Weights of a small class-conditioned image diffusion model.
Model: 2.97M parameters, arch unet, norm groupnorm, activation relu, widths [64, 128, 192].
Training: adamw at rate 0.0017, batches of 256.
Data: trained on telescope images of galaxies (Galaxy Zoo DECaLS), 88335 training examples, 28.1 epochs.
Rows from block 3, named by matrix and row number. Rows with one number belong to one channel. Each number is 128 + 32 x the weight over its row's rms, rounded and kept within 0 to 255. All counts start at 0. After the name is the row's rms in percent of the matrix's.
# convs0: first 3x3 conv (model.mid.1.convs.0.weight, 192x192x3x3, standardized in use), inputs 88-98, a 3x3 kernel for each
# convs1: second 3x3 conv (model.mid.1.convs.1.weight, 192x192x3x3, standardized in use, transposed), outputs 88-98, a 3x3 kernel for each
convs0.99 082 [137 200 225 138 163 193 158 203 155 123 127 172 143  99 129 123 117 142 155 152 145 145 134 175 121  88 143 117 115 145 101 116 129  67 110  67 157 155 136 116 187 148 118 116 126  67  66  96 119  91  78 127 121  99 137 143 113 133 134 179  88 125  94 134 161  98 110 113 127  97 125 117 104 101 117 130 117  90 158  85  87 108 117 112 108 157  75 108 103  74 142 120 137 162 171 141 170 166 152]
convs0.100 100 [102  38  85 149 143 109 117  97 101 134 164 149 150 124 159 164 137 161  97  76 128 106 116 156 102 147 183 100 142 128 140 101  98 170  91  78 153  81 142 196 128 105 125 127 104 158 132 102 138 151 107 120 115 133  90 100 144 141 143 115  99 136 149  98  89 106 104 129 140 137 144 114 100 112 113 127 130 139 185 138  88 150 125  87 116 101 111 108 127 130 101 111 176 104 167 183 114 172 206]
convs0.101 094 [ 92 123 128 142 161 132 117 112 129 150 148 145 152 135 126 130 166 133 122 109  83 117 101 181 130  87 135 158 103 182  98 129 132 170 146  86 143 155 109 124 116  97 133 113 134 167 151 164 151 145 108 197 104 132 103 119 135  91  81 114  87 117  97  78 115 147  75 107 112  56  25 117 113 122  95 113 133 129 116 128  87 136 162 162 176 133 159 124  95 135  83  90 119 118 118 152  87  94 157]
convs0.102 081 [125 146 115 174 158 110 144 130  88 131 114 134 138  93  97 123 112 105 136 139 127 113 152 134 125 113  68 137 162 160 136  88  94 166 162 111 181 142 143 166 116 169 139 114 132 116  97 123 126  98  45 133 132 126 123  93  98  57  86 105 100  96  56  95 111 113 102  88 138 112 115  92 111 118  87 127 158 131 141 115 127  99 151 135 142 141  68 129 151 147 152 133 147  99 164 129 139 151  86]
convs0.103 112 [ 66  45  83 108  67  72  33  86  63  98 129 141 125 121 149 144 198 135 155 158 117 168 159 142 126 164 134 161 101 109 137  88  90 126 165 129 149 122 111 122 158 122 118 145 115 155 173 169 170 163 111 102 109 128 153 118 159 161 141 186 141 134 127 118 138 126 159 139 175 149 143 135 137 157 141 192 153 156 131 160 175 116 141  69 123 129  91 113 118  79 212 153 131 197 189 178 138 165 155]
convs0.104 093 [131 187 167 157  87 122 129 157 138 178 146 159 153 138  76 140 120 119  92 162 158 168 110 141 193  55 160 139  50  61  90 150 177 130 133  61 150 165 125 175 119 110 142 111 104 122  44 122 114  94 135 136 136 169 141 118  99 133 127 154  95 157 175 149 101 104 159  83 101 149  79 121 140  91 168 126  75  76 122 129 108 138 102  60 148 128 149 113 155 111 115 127  99  90  81 147 115  81 152]
convs0.105 092 [ 88 141 162 128 179 121 157 142 168  64 153 132 115 140 153 130  85  89 183  40  93  84 180 147  91 104 158 121  87 151  29 164  63 136 151 175  93 152 151 190 241 146 127 135 122  88  85 124 100  21 137  87  64 141  89 166 127 164 190 173 114 112 169 161 153  82  97  92 100  70  75 118 107 103 165 119 138 110 123 136 120 149 129 153 185  98 141 147  92 145 141 178 141 150 183 178  99 128 140]
convs0.106 101 [121 158 130 152 156 148 176 156 139  93 115 199 150 191 139 159 120 141 255  91  62 130  76  86 202 100  76 102 100  99 122 200  59  85 105 115  62 162  87 149 184 137 131 150 142 154 108  81  92 120 108  56 143 139  99 131  97 130 142 139  84 127 165 132 118  95 100 133  75 128  66  75 128  88 132 148 109  92  63  67 101  47  79  75  61 109 105  83 101 109 137 105  91 129 109  98 149 144  86]
convs0.107 101 [128 145 176 153 150 207 127 146 167 100 135  96 155 133 134 143 152 160 121 106  77 105 137  80  96  64  77 161 120 104 105 201  87 140 140 132 159 186 112 146 137 184 183 125 190  92 167 130 118  95  96 172  96 113 118 138 143 134 115 173  88 110  77 142 113 122 162 109  71 101  98 117 126 124 128 130 146  91 150  94  77 136 142 144 110 149 137 103 177 158 146 122 125 160 148 101  69 154 221]
convs0.108 087 [139 153 114 128 113 105 100 178 113 136 105 116  96 106  96 122 107 132 118 130 176  79 152 158  98 113 118 110  75  88 120  64  80 121  87 105 139 106  91 180  95 112 131  91 144 167 159 111 151 127 161 150 137  68 104 118 132  92  93 149 108 118 126  62  97 106 117  74 110 102  78 125 156  96 113 124 174 146 135 154 154 108  87  91  96 120  88 122 118  72 123 139 122 130 107 130 130 133 136]
convs0.109 083 [114 113 146 158 116 129 145 118 155 126 122 148 131 181 137 146 123  92 100 135 111 144 117  97 113 120 141 124 111 138 125 137 118  78  83  86 147 150 155 179 144 164 121 130 141  98 125  99 126 102  99 132  92  79 124 124 112 120 115 105 102 134 115  81  98 148 111 124 101 143 126 155 125 120 125 133 157 139 130 139 111 112 109  80 117  93  79  85  88  48 122 182 112 109 139 132 137 137 152]
convs0.110 096 [174  88 121 107 168 173  79 154 144 107 157 124 127 143 155 152 126 107  88  98 161 133 167 114  71 137  90 116 123 100 176 118  87 144 128 109  88 123 126 146  99 113 118 174 130  91 133 108 116 144 154 183 168 133 107 129 110 106  64 172 127 129 105 114  93 122 114  84 170 115  88 159 162 198 173 215 146 164 193 204 127 142 133 166 122 146 133 173 124 218 127  96  92  99  86  70 149 108 159]
convs0.111 088 [ 99 126 144 138 106 130 161  98 147 104 135 130 112 156 132 125 124 144 142 148 154 149 158 142 173 158 161 175 123 118  87 169 127  94 177 102 124  93 119  93  88  85 151 161 116 173 151 132 138 152 132 173  97 116  80 116 129  71  73 101  60 108 135 118 102  99  61  84 112 115  93 147 151 136 168  96 129 186 107 140 147 115 104 123 116 118 144 132 112 122 183 129  95 181 152 119 141  97 143]
convs0.112 096 [160 179 114 137 157 118 161 163 191 126 177 118  82  99 128 118 137 137 168 129 181  52 140 161  20 129 125 110 123 125  98 255 136  78 172 189 152 194 210 131 150 193 170 132 101 199 114  75  82  19  77 109 150 168 103 119 132 135 149 114 116  84 110 129 100 172 137 195 136 126 115 144 148 150 124 157 129 149 190 131 187 171  83 110  63  66 128 128 138 101 119 119  60 150 153 138 146 127 135]
convs0.113 125 [101 161  94 122 192 197  90 155 125 174 151 164 125 115 129 132 127 115 122  99  95 168 104 146 106  92  60 160  71 111 102 143 117 134 125 161 134 109 105 138 130  91 149 150 178 149 112 132 157 184 143 150 126 131 124 135 125 108  75 126 110 124 157  94 117 174 105 164 126 115 146  85 164 155 143 143 150  91 129 149 119 132 154 124 150 137 157 120 101 130 103 111 115  87  98 143 112 127 123]
convs0.114 092 [102 117 133 140 153 175 112 176 160 157  96 100 107 141 162 150 137 126 152 155 192 115 131 133 132 120 108 150 170 169 128 159 124 153 146 108 181 167 147 112 126 126 137 173 120  69  67  75  78  84  59  62  75  80 148  73 114 113  81  93 120  96 126 112  92 137 142 143 125 165 160 130 137 108 165 119 111 134 128 127 144 102 100  80  62 121 105  95 139 130 101  96  81 130 129 122 168 119 155]
convs0.115 116 [113 132  98 113  69  97  98  90  90 131 108  93 109 102 118 108 119 143 143 158 130 117 166 180 143 136 152 125  73  94  90  42  27 118  94  53 106 116 117 114 106 125  68  66  62 148 138 181 120 178 146 104 167 174 160 112 135 141 131 146 160 172 134 101 104 162  99 129 142 141 156 177 132 181 152 151 197 149 140 126 140 180 154 111 196 152 125 154 177 124 142 153 181 186 139 162 141 176 162]
convs0.116 111 [161 212 185 178 170 207 124 161 218 146 126 155 155 143 118 151 147 166 145 157 168 159 141 133 184 157 186 132 163 143 144 160 170 106 157 134 104 112 129  81 119  56  97 157 147 126 141 120 152 183 168 143 141 144 122 105 132 131 110 140 147 154  98  54  54 139  32  91 134 153 128 186 117 171 132 126 138 192 116 114 145 141 121 140 169 135 138 136 125  67 163 102 138 143 105 133 157  87 114]
convs0.117 112 [156  94 109 135 131  88 178  57 103 170 153 175 121 126 131 133 126 128 115  96 127 156 114 132 168 163 122 126 134 124 134 101  55 146  87  85 155 118 137 180  67 135 186 108  93 164 106  94 197  73  74 111  63 110 153 145 133 145 141 145 124 170 140 110 191 116 132 140  87  78  62  86 141 147 110 134 159  89  93 194 128 137 119 100 155 168  86 132 174 112 103 186 172 120 184 135 119 165 122]
convs0.118 101 [114 179 141  90 139 111 117 111  64 147 148 117 155 180  86 153 131 151 157  83  84  76 137  69 153  73 109 116 245 117 103 146 204 124 126 132 134 203 182 126 105 115 160 157 136 140 163 139 156  90 138 134  64  90 118 124 149 142 165  51 145 113  96 107  95 169 124 140 189 133 144 159 167 167  90 146 173 106 130 137 110  77  68 142  97  27 143  79 103 107 145 228 156 145 146 124 150 130  92]
convs0.119 081 [179 127 138 113 143 100 142 130 163 114 131  89 158 104  77  88  53  80 172 167  94 136 137 151 124 132 108 137 124 119 109 117 159 156 156  99 153 156 123 137 134 131 137 122 119 178 160 116 144 155 177 155 168 147 139 160  70 172 103  93 125  76  96 152 130 145 177 126 105 143 155 109 150 136 173 129 205 169 132 170 140 153 157 164 198 153 169 160 161 138 192 137 115 100 105 120 146 116 128]
convs0.120 093 [129 163 137 146 158  96 146 185 133 166 151 166 145  85 116 171 134 115  82 102 243 177 111  89  75  97 163 143 103 120 147 158 138 103 227  81 103 140  89 107 123 140  53 108 154  81 182 112  72 129 129  92  95 151 184 160 120 174 148  91 100 143 138 112 150 182 136 107 107 109  87 115 123 137 107 108 111 133 153 147 123 166 162  74 143 139 138  51  97 178 133 151 145 105 126 115 157 100  84]
convs0.121 130 [115 114 146 158 114 136 119 122 136 143  92 130 157 128 146 167 126  86 161 185 124 124 156 156 134  93 133 129 158 164   0 226 164 178  32  68 102 139 172  97 110  78 143 118 129 155 178 105 110 127 119 133 103  94 118 147 182 146 108 130 121 103 166 131 130 121 126 116 124 109  70  92  79 104 172 162 135  65 160 126 124  84 155 147  77 162 163 134 152 139 145 125 108 199 214 206 129  88 113]
convs0.122 110 [101  73 111 112 125 139 163 131 116 135  73  78 120 118  78 136 138 168 184  46 128 170 133 194 212 157 169 109  58 101 157 232   0 137 174 119 119 108  82  98 117  65 119 117 204 116  87 116 107  92  93 102 158 148 167 146 115  98 118 149 101 103 169 158 108 102 100 164 134 125 115 144 111 154 103 126 105 124 137 153 120  97 173 184 105 180 172  86 108 151 145 140 115 110 124 147 127 111 161]
convs0.123 085 [165 137 127 127 179  96 149 121 133 112 180 107 161 161 111  96 137 105 243 195 167 185 199 177 110 129 148  79 123  81 113 167 112 104 128  43 103 131 120 161 138 123 124 113 104 121 141 162 126 107 171 167 187 163 118 104 104 164 156 126 114  88 165 162 151 110 126 122 130 108 122 152 105 100 147  82 116 129 145 145 141  84  67 135  75  77 123  81 143 101 124 122 136 102 127 133 117 118 133]
convs0.124 111 [ 78  89 118  98 155 113  50 130 121 135 166 126 117 132 127 112 110 173  66 122 151  69 110 131 119 148 135 121 152 179 120 193 165 114 159  95 115 106 152 135 197 129  99  82 135 141 139 111 167 104 114 163 149 135 135 172 162 177 172 134 123 124 143 138 132 154 110 105 121 126 156 147 109 123 126 116  99 117 126 143 152 159 109 112 116 124 132 133 142 134  99 120 115 123 122 166 122 183 174]
convs0.125 075 [142 184 150 155 140 167 118 133 145 125  45  67 140 142 131 119 122 147 225 223 187 225 180 187 115 189 104 134 126 192 155  79 142 161 112 132 143 146 152 121 127 136 119 129  95 157 141 180 164 183 162 140 137 136 168 109  97 125 118 138 139 137 109 124 104 111 117  95 103  98 126  79 134 109  87  92 142  91 147 143 153 112 121 134 138 213  96 120 185 169 106 100 102  85  82 127 164  96 122]
convs0.126 086 [169 138 143 142 175 198 136 147 113 132 132 125 144  79 114 172 148 119 158 184 136 173 173 220 105 134 134  83  71 147  70  94 127  67  73 130 150 140 171 170 135 184 159 141 129 128 116 106 143 110 103 154 127 124 154 138 140 112 134 135 150  86 161 182 150 138 143 138 137  96  99 184 142 103 153 135  94 171 156 146 140 126 112 117 130  56  74 137 101 137 120 120 125 140 125 152 171 132 135]
convs0.127 104 [103 113 155 125 156 192 106 128 160 150 137  80 157 167  90 135 149 155  83 116 124 143 168 122 161 128 145  79 129 154 162  82  71 174 131 124 194 131  96  84 190  86 130 139 120  97 121 103 152 148 122 140 121 123 133  71  83 152 240 142 133 128 103 142 139 169 154  70 174 137 180 122  86 137  98 166 139  99 153 137 141 131 126 148 117 154 182 133 179 138 137 110 154 128 117 129 108 138 138]
convs0.128 107 [147 124 152  99  88 131 143 145  97 157 120 115 192 141 147  97  69 134  85 184 203 196 180 173 141 125 148 125 136 148 208  23 151 157 106 181  62 117 112 138  65 164 104 118 159  82 131 123 116 151 116 149 149 149  71  75 136 128 165 126 100  64 127 122  85 100 103  75 144 135 136 176 136  70 116 109 116 107  95 108 104  95  80 109 152  86 134 137 101 103 122 149 118 117 118 156 142 107 160]
convs0.129 094 [ 87 141 125 154 120 114 100 105 121 146 145 128 124 173 128 100 150  96  69 103 102 182 159 141 158 143 143 104  98 108  98 142 124  96 135  41 153 176 135 179 129 171 148 170 124 166 116 162 146  43 154  80 133 119 106 158 120 113  74  99 100 106 105  74  71 138  82  67 119  83  94 166 146 135 180 116 119 153 143 128 127 159 101  91  91 108 103  70 148 166 139 115 117 143 181 141  95 123 107]
convs0.130 123 [148 216 147 131 128 178  97 103 163 128 149  98 108 116 144 119 138  97 130 102 143  83  19 107 132  99 149 137 106 112  81 122 187 127  77 137 178 119  61 179 168 112 149 136 151 179 124 151 107 177 157 144 176 160 118 152 135 148 143 164 154 163 121 153 175 133 163 139 121 147 131 108 131 158 135 101 114 160 148  87 134 108 133 161 100  68 152  61  86 119 127  80 155 146 163  98  75  59  74]
convs0.131 119 [165 174 121 181 159 177 124 127 154 137 126 125  85  95 125  98 113 119 144 170 143  79 195  78 141 164 101 134  88 161 132 143 226 157 141 132 125 102  90 117 127 100 144 115 151 112 140 103 137 150 117 181 141 113 125 137 140 130 135 100 129 121 164 129 124 128 134 124  87 114 140  92 121  93 116 119  92 114  83 107 112 155 154 165 122 200 124 135 110  17 157  83 149 105 112 115 129 115  83]
convs0.132 107 [202 185 154 177 111  95 121 162 135 141 173 153 216 209 176 174 127  88 130 117 100 152 184  50  96 126 109 170  48 120 150 206  86 128 133 101 151 167  86 116 101 145 129 135 166 171 130 126 101 119 126 100  99 162 175 210 130 123 120 175 153 167 126 174 144 102 127 111  69 154 207 172  88 103  70 139 172 107  83  84 147 110 118 162 110 115 157 115 139 127 143 119 131 110  71 129 120 154 120]
convs1.99 077 [115 157 121 146 178 137 120 149 152 140 153 129 141 118 136 160 182 108  73  96  81 125 125 115  78  83  62 150 129 134 143 126 109 153 133 142  47 131 111 146 129  86  71 157 106 159 156 123 179 135 185 171 141  72 118  91 140 160 167  97 159 121  99 157 132 144 101 129  94 173 142 181 108 161  92 125 117 169 118 149 114  93 154 128 157 199 128 138 197 132 131 101  99 116  79  96 100 145 122]
convs1.100 098 [109 126  55 101 110  53  57  93 109 132 117 140 144 130 112 139 128 167 103 133 156 117 162  89 169 119 150 176 144 132 137 123 117  88 138 126  53  60  96 102 176 126 139 116  91  92 119 144 124  64 164 117 122  82 119 154  98 147 120 121 169 112 112 120  58 110  97  52  89 140 121 122 170 131 131 142 185 165 136 154  99  87 111  54 100 137 109 159 126  93 159 105 132 136  98 120 138 126 130]
convs1.101 085 [113  96 106 130  76 140  99  54 138 124 122  90 163 117 131 121 130  83 107 139 155 125  86 132 159  84 193 122 175 108 170 155 107 122 133 152 154 141 164 155 124 162  89 169  96 109  59 131 110  85 120  65  67 111 133 136 115 124 122 176 167 152 114 130 157 110 137 126 133 142 157 150 135 150 159 155 159 132 182 142 202 135 140 123 146 127 211 114 172  88  95 150 134 126 180  97 132 178 122]
convs1.102 073 [135  85 132 129 153 152 137 152 160 144 122  91 166 155 164  82 105 188 119 147 127 176 159 143 163 122 125 118 153 154 137 151 141 184 126 149 118  86 113 136  92 117 157  91 133 123 119 151 182 142  80 153 205 130  86  97 120 123 152 121 134 124 134 102 145 123 163 142 132 122 123 130 155 151 154 154 131 112  75  97  92 194 138 143  95 164 187 182 157 126 138 127 120  99 153 134  92 146 135]
convs1.103 117 [137 130 136 125  77 123 123  91 108 107 124 137 108 140 125 101 108 152 118 130 128 121 110 125 119  96 140 113 107 109 125 142 180 179 122 151 129 148 139 133 150 149 125 109 103 149 157 147 167 139 172 187 154 141 162 140 107 186 129 130 107 114 120 126  72  95  79  55  67  55  32  82 124  95  73 145 104  89 118 141 159 134 142  86 143 129  97  64 127  97 109 163 130 143 135 110 122 149 143]
convs1.104 091 [153  99 114  72 103  89 143 136 111 129 138 130 115  90 153 106 124 147 153 143  67 158  90 134 189 136 106  90 134  99 145 173 122 112 138 151 124 163 186 147 129 194 140 129  89 131 122 112 208 173 125  65 136 145  66 138 101 116 139 147 124 126 149 101 158 132 108 113 102 116  86  56 147 140 145 170 106  84 135 121 121 115 187 159 113 145  51  83  97  93 140 102  76 147 132 128 182 152  87]
convs1.105 093 [ 97 116 160 100  47 143 144 113 172  86 121  98 142 126 114  98 140 108 134 136 133 145 114 128 121  99 134 123 116 103  93 125 115 128 120 153  96 152 151 155 246 195 150 178 110 155  65  69 166  30 124 130  65 109 138 143 149 159 168  90 156 131 158 139  53 109 120  28 127 120 136 180 131 109 111 136  81 115 128 107 104  73 203 113 120 255 111 144 154 128 122 196 138 160 104 129 124 116 167]
convs1.106 107 [192 232 166 159 157 179 149 165 168 143 148 136 113  89 136 163 125 142 154  66 174 139 122 148 127 164 109 137 130 145  68  85  94 104 105  84 120 150 114  98  99 113 129 142 122  26  98 107 138  30 117 117  67 146  96  90 105  66 135 123  82  65 109 103 128  88 122  93 142 116 128 191 101  96 166 139 140 148 121 149 137 112 103  88 154 104 108  90 130 107 185 168 185 159 145  92 148  93 107]
convs1.107 101 [147 192 129 103 161 125 103 115 163 174 156 186 165 124 145 132  90 148  63 156 121  89 120 159 119 106 154 126 184 111 103 109 146 117 139 135 128 119 112 152  91 104 150 147 116 190  96 102 155 147 189 111 140 144 151 128 114  76 113 151 122 120 162 147 168 143 137 173 137 130 166 121 155 158 138  90 160 171 163 132 166 144 161 182 113  66 150 179 100 119 123 121 110 126 201  61 118 255 100]
convs1.108 084 [133 116 160 118 111 157  93 104 101 131 134 169 123 122 136 105  94 121 160 145 152  88 152 137 119 147 159 147 148 159 164 112 107  74 125 156  90 140 120 151  74 122  90 144 116  71 114 109 120 134  98 128 147 114 121 175 156  73 174 195  88 144  84 138 103  90 129 105  72 104 108  60 129 125  73 111 117 128 161  94 134  83  66  52 117  37 163 112  60  66 104 144 157  91  52 111 160  55 116]
convs1.109 083 [131  99 163 119 123 135 142 144 138 105 146  99  69 119 159  68  93  85 112 139 140 112 161 106 131 120  90 107 133  97 110 152 133  78  93 168 108 103 180 191 125 166 135 143 131 129 172 112 156 104 112 169 113 131 121 121 116  90 107 154 162 153 142 106 143 163 112  93 144 105 158 110 125 137 109  99 126 168 137 105 115 115 149 105 106 141  96 138 118 143 133 151 157 174 114 132 213 158 132]
convs1.110 097 [ 96 146 131 152  91 126  71  71 171 168 111 108 137 132 156 162 146 120 101 107  92 143  66  68 109  99 105 155 144 108 181  98 130 141 123 120 135 160 165 150 140 159 142 151 145 126  91 144 170 146 189 135 122 107 163 149 186 116 166 174 140 135 160 136 137 115 153  85 134 132 106 136  62  94  30  95  54  68 117  54  55 147 129 152 179 187 135 169 163 164 150  94 126 135 184 186 164 235 129]
convs1.111 091 [116 174 183 164 138 146 152 118 190 127 148 189 138 160 176 139 149 156  92 139 108  74 119 147 121 100 192 101  74 137 103  88 145 102 127 133 131  27 124 162 111 128 158  91  91 119 116 150  98 106  64  70  73 119 116 193 125 145 155 167 118 135 166  99 123 154  98 203  97 126 141 100 148 168 175 140 118 140 141 154 175 185 124 172 139   0 124 134 115 145 110 137  85 131 146 153 138 146 118]
convs1.112 099 [152  84  75 183 112  73 120 133  69 142 124 138 111 160 110 125  90 124 146  97 187 120 184 166 162 117  97 157 122  83  88 107 144 144 138 112 108 136 102 134 133  54 129 160 130 117  83 113 177 205 121 168 127 129  99 160 111 135  76  91 130  86 167 164 156 128 132 219 106 124 149  75 143 136 167 160 205 135 131 198 175 195 127  94 133 152 119  85 111  39 124 170 133 104 125 152  86 149 171]
convs1.113 129 [162 155 159 124 138 182  94 157 130 131 112 159 149 159 157 154 128  75 167 126 105 161 115  92 128  83  91  72  87 146  96  70 109 100  55 107 168 170 153 112 140 137 241 168 178 124 155 159 214 129 170 133 153 130 151 105 115 186 149 149 152 107 159  99 105 111 104 140 138  97  99  82  97  80  82  38  62 112 106  83 119 121 114 127 135 239 168 118 145 151 105 137  95 175 119  96 120 118 124]
convs1.114 091 [ 85 135 193 163 141 144 131  82  89 133 159 109 135 146 135 125 141 116 117 151  58 165  85  57 121  48  69 163 143 118  87 137 120 105 103 124 123 141 182  86 129 126 142 106 139 154 107 148  93 107 121 122 118 143 103 163 154 164 201 180 123 113  88  88 102  80 149 133 130  82  70  58  77 149 130  91 149  99 135 144 122 145 181 216 154 182 112 128  87  85 163 180 112  85 135 157 112 103 162]
convs1.115 107 [106 128 127 107 105  62  77  77 123  98 174 160 140 152 153 136  95 164  90 132  81 108  87  59  93 140  76 182 120 156 135 105 152 141 127 115 140 145 109 137 154 102 127 114  86 120 211 142 197 134 189 146 172 165 139 125 140 143 142 129 159 147 144 136  65 114 163  83  52  97 110  61  91 120  72  89  56  67 112 101 135 147 139 139 122 151  87 119 124 104 151 118 133 172 103 138 167 151 127]
convs1.116 104 [139 151 150 170 123 173 130 159 154 109 143  61 107 147 113 130 165 162 118 149 116  92 153 113 123 107 111 143 154 113 178 154 114 135 164 127 163 104 112 165 136 111 179 152 102 199 160 146 189 106 159 181 124 166 157 142  97 136 166 167 165 169 164 168 170 158 177 174 115 149 122 116  84  66  73  70   0  82  91 101 121 154  95 148 148 131 131 194 127 144 162 102 170 184 157 163 191 172 145]
convs1.117 105 [135 124 132 131  62 126  85  64 119 119 138 122 120 106 104 131 121 139 144 125 143 107 168 148 111  72 106 139 108 125 129 134 140 163  80  58 150 153 122 131 181 122 126 173 148 129 119 121 121 151 119 109 135 132 165 113 161 116 100 120 163 187 153 121  94 104 100  89  97  73  81 113 117 107  94 109 127 153 142 173 108 154 111 151 145 149 149 117 112 146 162  77 138 135 126 173 133 137 127]
convs1.118 101 [135  95 103 140  11 151 189  85 121  96 100 120 115 146 123 128 171 139 112  87 129  78  26  68  40  76  92 117 137 100 111 155 127 141 111 100 161 153 154 122 165 110 164 192  80 199 166 127 178  62 171 177 116 125 113 165 136 140 110 169 108 150 147 109 120 111 159  95 149 145  90 127 102 118 101 176  51 143 169  79 133 183 162 188 156 184 116 186 169 151 129 106 163 149 167  98 124 178 147]
convs1.119 085 [192 170 136 124 187 122  63 159 184 108 117 160 101 130  78 163 143  99 126 142 135 132 175 167 135 152 154 118  80 150 108  55 125 111 111 102 140 109  54  89 126 112 118 139 128 145 141 127 177 115 102 124  73  89 116 106 148 122 110 141 163  80 121 130 143 143 155 156 127 136 131 128 100 114 120 119  80  98 109 130 107 162 154  81 112  88  92 122 118 115 159 138 149 124 144 129 161 107 146]
convs1.120 097 [147 148 123 114 176 169 141 177 171  82 139 134 104  90 111 132  84 157 122 124 102  45 140 171 118 158 118 109 136 108 167 167 170 158 123 140 152 208 120 204 172 106  91 118 167 196  77 127 101 214  73  69  99 116 102  91  45 133 101  73 114 156 155 155 120  58  89 127 106 138 123  61 120 118 135 166 113 128 182 154 117 140 142  82 120 112 133 100  50  98 112 132 174 181  76 193 159 175 149]
convs1.121 140 [181 151  83  42  46  58  57 117  87  81 146 118 100 140 130 126  98 122 138 132 122 155 213 155 138 188 145  76 136 156 104 117 189 125 130 132 110 144  99 105 135  89 111  85 118 130 167 134 122 103 112  84 114  87 118  78 111  96 118 134 130  97  73 150 153 170 128  72 126 154 154 146 124 141 158 109  85 106 127 168 132 136 147 135 101  87  86 149 167 193 139 118 109 164 118 115 133 101 133]
convs1.122 116 [128  80 112 156 148  86 133 120 135 118 111 102 136 131 132 131 129  96 172 103 141 108 107 106 127  98  92 148 109 122  71  96 178 154 181 143 139 155 163  41  53 175  71  60 108 127 138 155 171  96 137 113  96 112 130 136 141 143 135 108 119 100 117 115  90 149 174  57 140 145 143 149 153 107 100 121 125 116  62 156 142 102 119 115  66 113  91  81  79 163 114 119 100 101 197 110 150 105 112]
convs1.123 079 [180  87 148  96 146 173 164 148 126 150 136  71  93 187  55 219 126 133 163 182 131  81 153  95 181 116 122 103 139 165 150 148 128 144 103 130 128 132 155 126 107 138  99 175 123  94  80 115 119 142 116 119  79 100  98 150 134  92 153 116  80 107 136 117 167 121 162  82 108 137 155 171 139 125 124 122 100 169  94 140 131 210 162 198 152 168 140 122 156 116 104 109  97 106  72 151 147 105 122]
convs1.124 104 [116 108  93 121  84 101 105  60  79 134  90 162 134 158 146 134 153 123 101  93 119 100 137 175 101 154 129 115 134 167 113 104 144 173 178 132  90  98  99 114  80  84 101  78  64 145 114 139 130 101 164  84  81  96 101 118 109 108 107 106 106 151 162 153 184 139 103 164 127 128 125 177 151  92 147 156 158 190 178 149 171  89 114 102  89  45  44  69  80 101 134 181 129 138 142 188 115  99 190]
convs1.125 073 [ 71 149 136 112 138  83 129  97 123 112 123 142  95 147 153  70 175 147 115 119 104 180 153  74  61 136 154 133 100 173 137 143 126  74  79 160 127 119 114 141 151 111  90 101  84 115 103 100 155 171 115 147 111 106 113 127 129  86 113 170 116 166 117 194 159 185 107 125 148 113 169 182 150 147 131 106  63 117 128 163 187 177 143  86 100 151 131 104  88 155 109  95 115 164 131 134 142  81  95]
convs1.126 086 [169 159 134 168 134 166 152 144 150 105 141 120 138 198 122 102  72 149 143 140 141  87  97  33 124 158  90  89  44  93  90 143 113 124 176  89 139 133 158 149 205  97 137 137 157  77  98  81 112 151 138 117  91 103 126 127 127 127  98 118 189 130  96 105 104 129 107  28 112 109 109 109 134 170 118 165 153 131 122 152 111  41 179  93 118 146  92 156 102  99 144 182 163  66  18 116 207  98 111]
convs1.127 101 [103 138 129 106 209 140  94 173 132 130 140  88 142 130 111  85 143 119  96 100  91  83  96 116  83 106 113 110  92  99 135  88  38 117  97 104 137 178 170 214 143 109 201  84  81 116 119 140 111 189 144 160 131  44  91 154 149 197 110 173 111 100 142 147 100 146 122 144  92 152 173 104 110 145 123 103 100 131  99 139 130 147 139 143 151 121  75 140 106  72 101  92 118 112  88 192  88 142 125]
convs1.128 115 [153 162 125 183 155 137 154 124  91  60 101 116 136 164 151 117 158 129  51 113 122  93 129 142 123 160 114 123 117 125 127 121 166 118 138 118  38 125  75  79  54 148 156 142 166 133 131 131  79 156 147 113  95  71 140 187 228 131 148 152 143 146 151  99 111 117 129 113 123 138 117  82  88 119 133  92 107 143 106 122 135 145  96  81 130  69 114 101  61 134 127 143 100 116 123  89 173 156  42]
convs1.129 088 [180  90 116 149 146 157 186 165 176 167 158 178 101 175 150 157 156 171 140 114 173 159 181 144  99 151 159 140 126 185 147 132 150 128 125 197 133 107 130 132  98 136 125 137 115  87 121 111  88  92  94 148  78 135 181 152 116 135 165 137 127 149 130 120 138  40 125 157  78 123  89  90  89 128  99  97  72 110 116 169 112 102  23  79  84  89  70  83 164  99 123 104 115 152 178 200 139 142 118]
convs1.130 118 [143 182 180 101 165 142 110 120 126  95 112 124 131 106 112 136 115 118 112 120  97 121 198 153 128  80 126 134 101 178 100  95 133 127 125  81 127 118  59 164 142  60 193 196 176  76  86  98 162  48  80 140 197 116 138 133 156 171 170 171 163 115 119 121 137  96 117 133 133  79 117 114 117  68 178 147 147  79 130 161 119 129 143  67 153 125  80 163 132 132 121 149 196 113  95 125 109  96 120]
convs1.131 119 [141 109 172 123 147 174 107 141 133 112 103 117 144  81 144 128 110 163 112 145 125 119 106  90 127  75 105 128 119 116  86 123  82 120  86 115 151 155 141 178 106 108 207 156 105 115 131 107 130 153 130  32 106 126 115 114  93 185 135 154 133  96 129 106 134 108  97 133 134 113 159 150 129 113 125 107  94 139 113 141 141 172 155 154 218 209 231 206 161 138 123 114 119  79 173 160 160 115 148]
convs1.132 113 [119  87  92 138 108 173  75  95 196 164 108  93 128 110 113 105 144 123 123  95  90 106 206 102  74 106 136 111 122 145 149 136 157 147  97 126 135  92 139 111 143 163 123  89 101 149 159 108 154  12 131  94  78  76 139  79 143 119 132 137 111 116 127 145 133 114 155 100  58 114 108 148 119 122  87 117  97 170 100 131 179 125 177 165 103 100  73 101 145 118 171 110 163 149  79 118 151 191  78]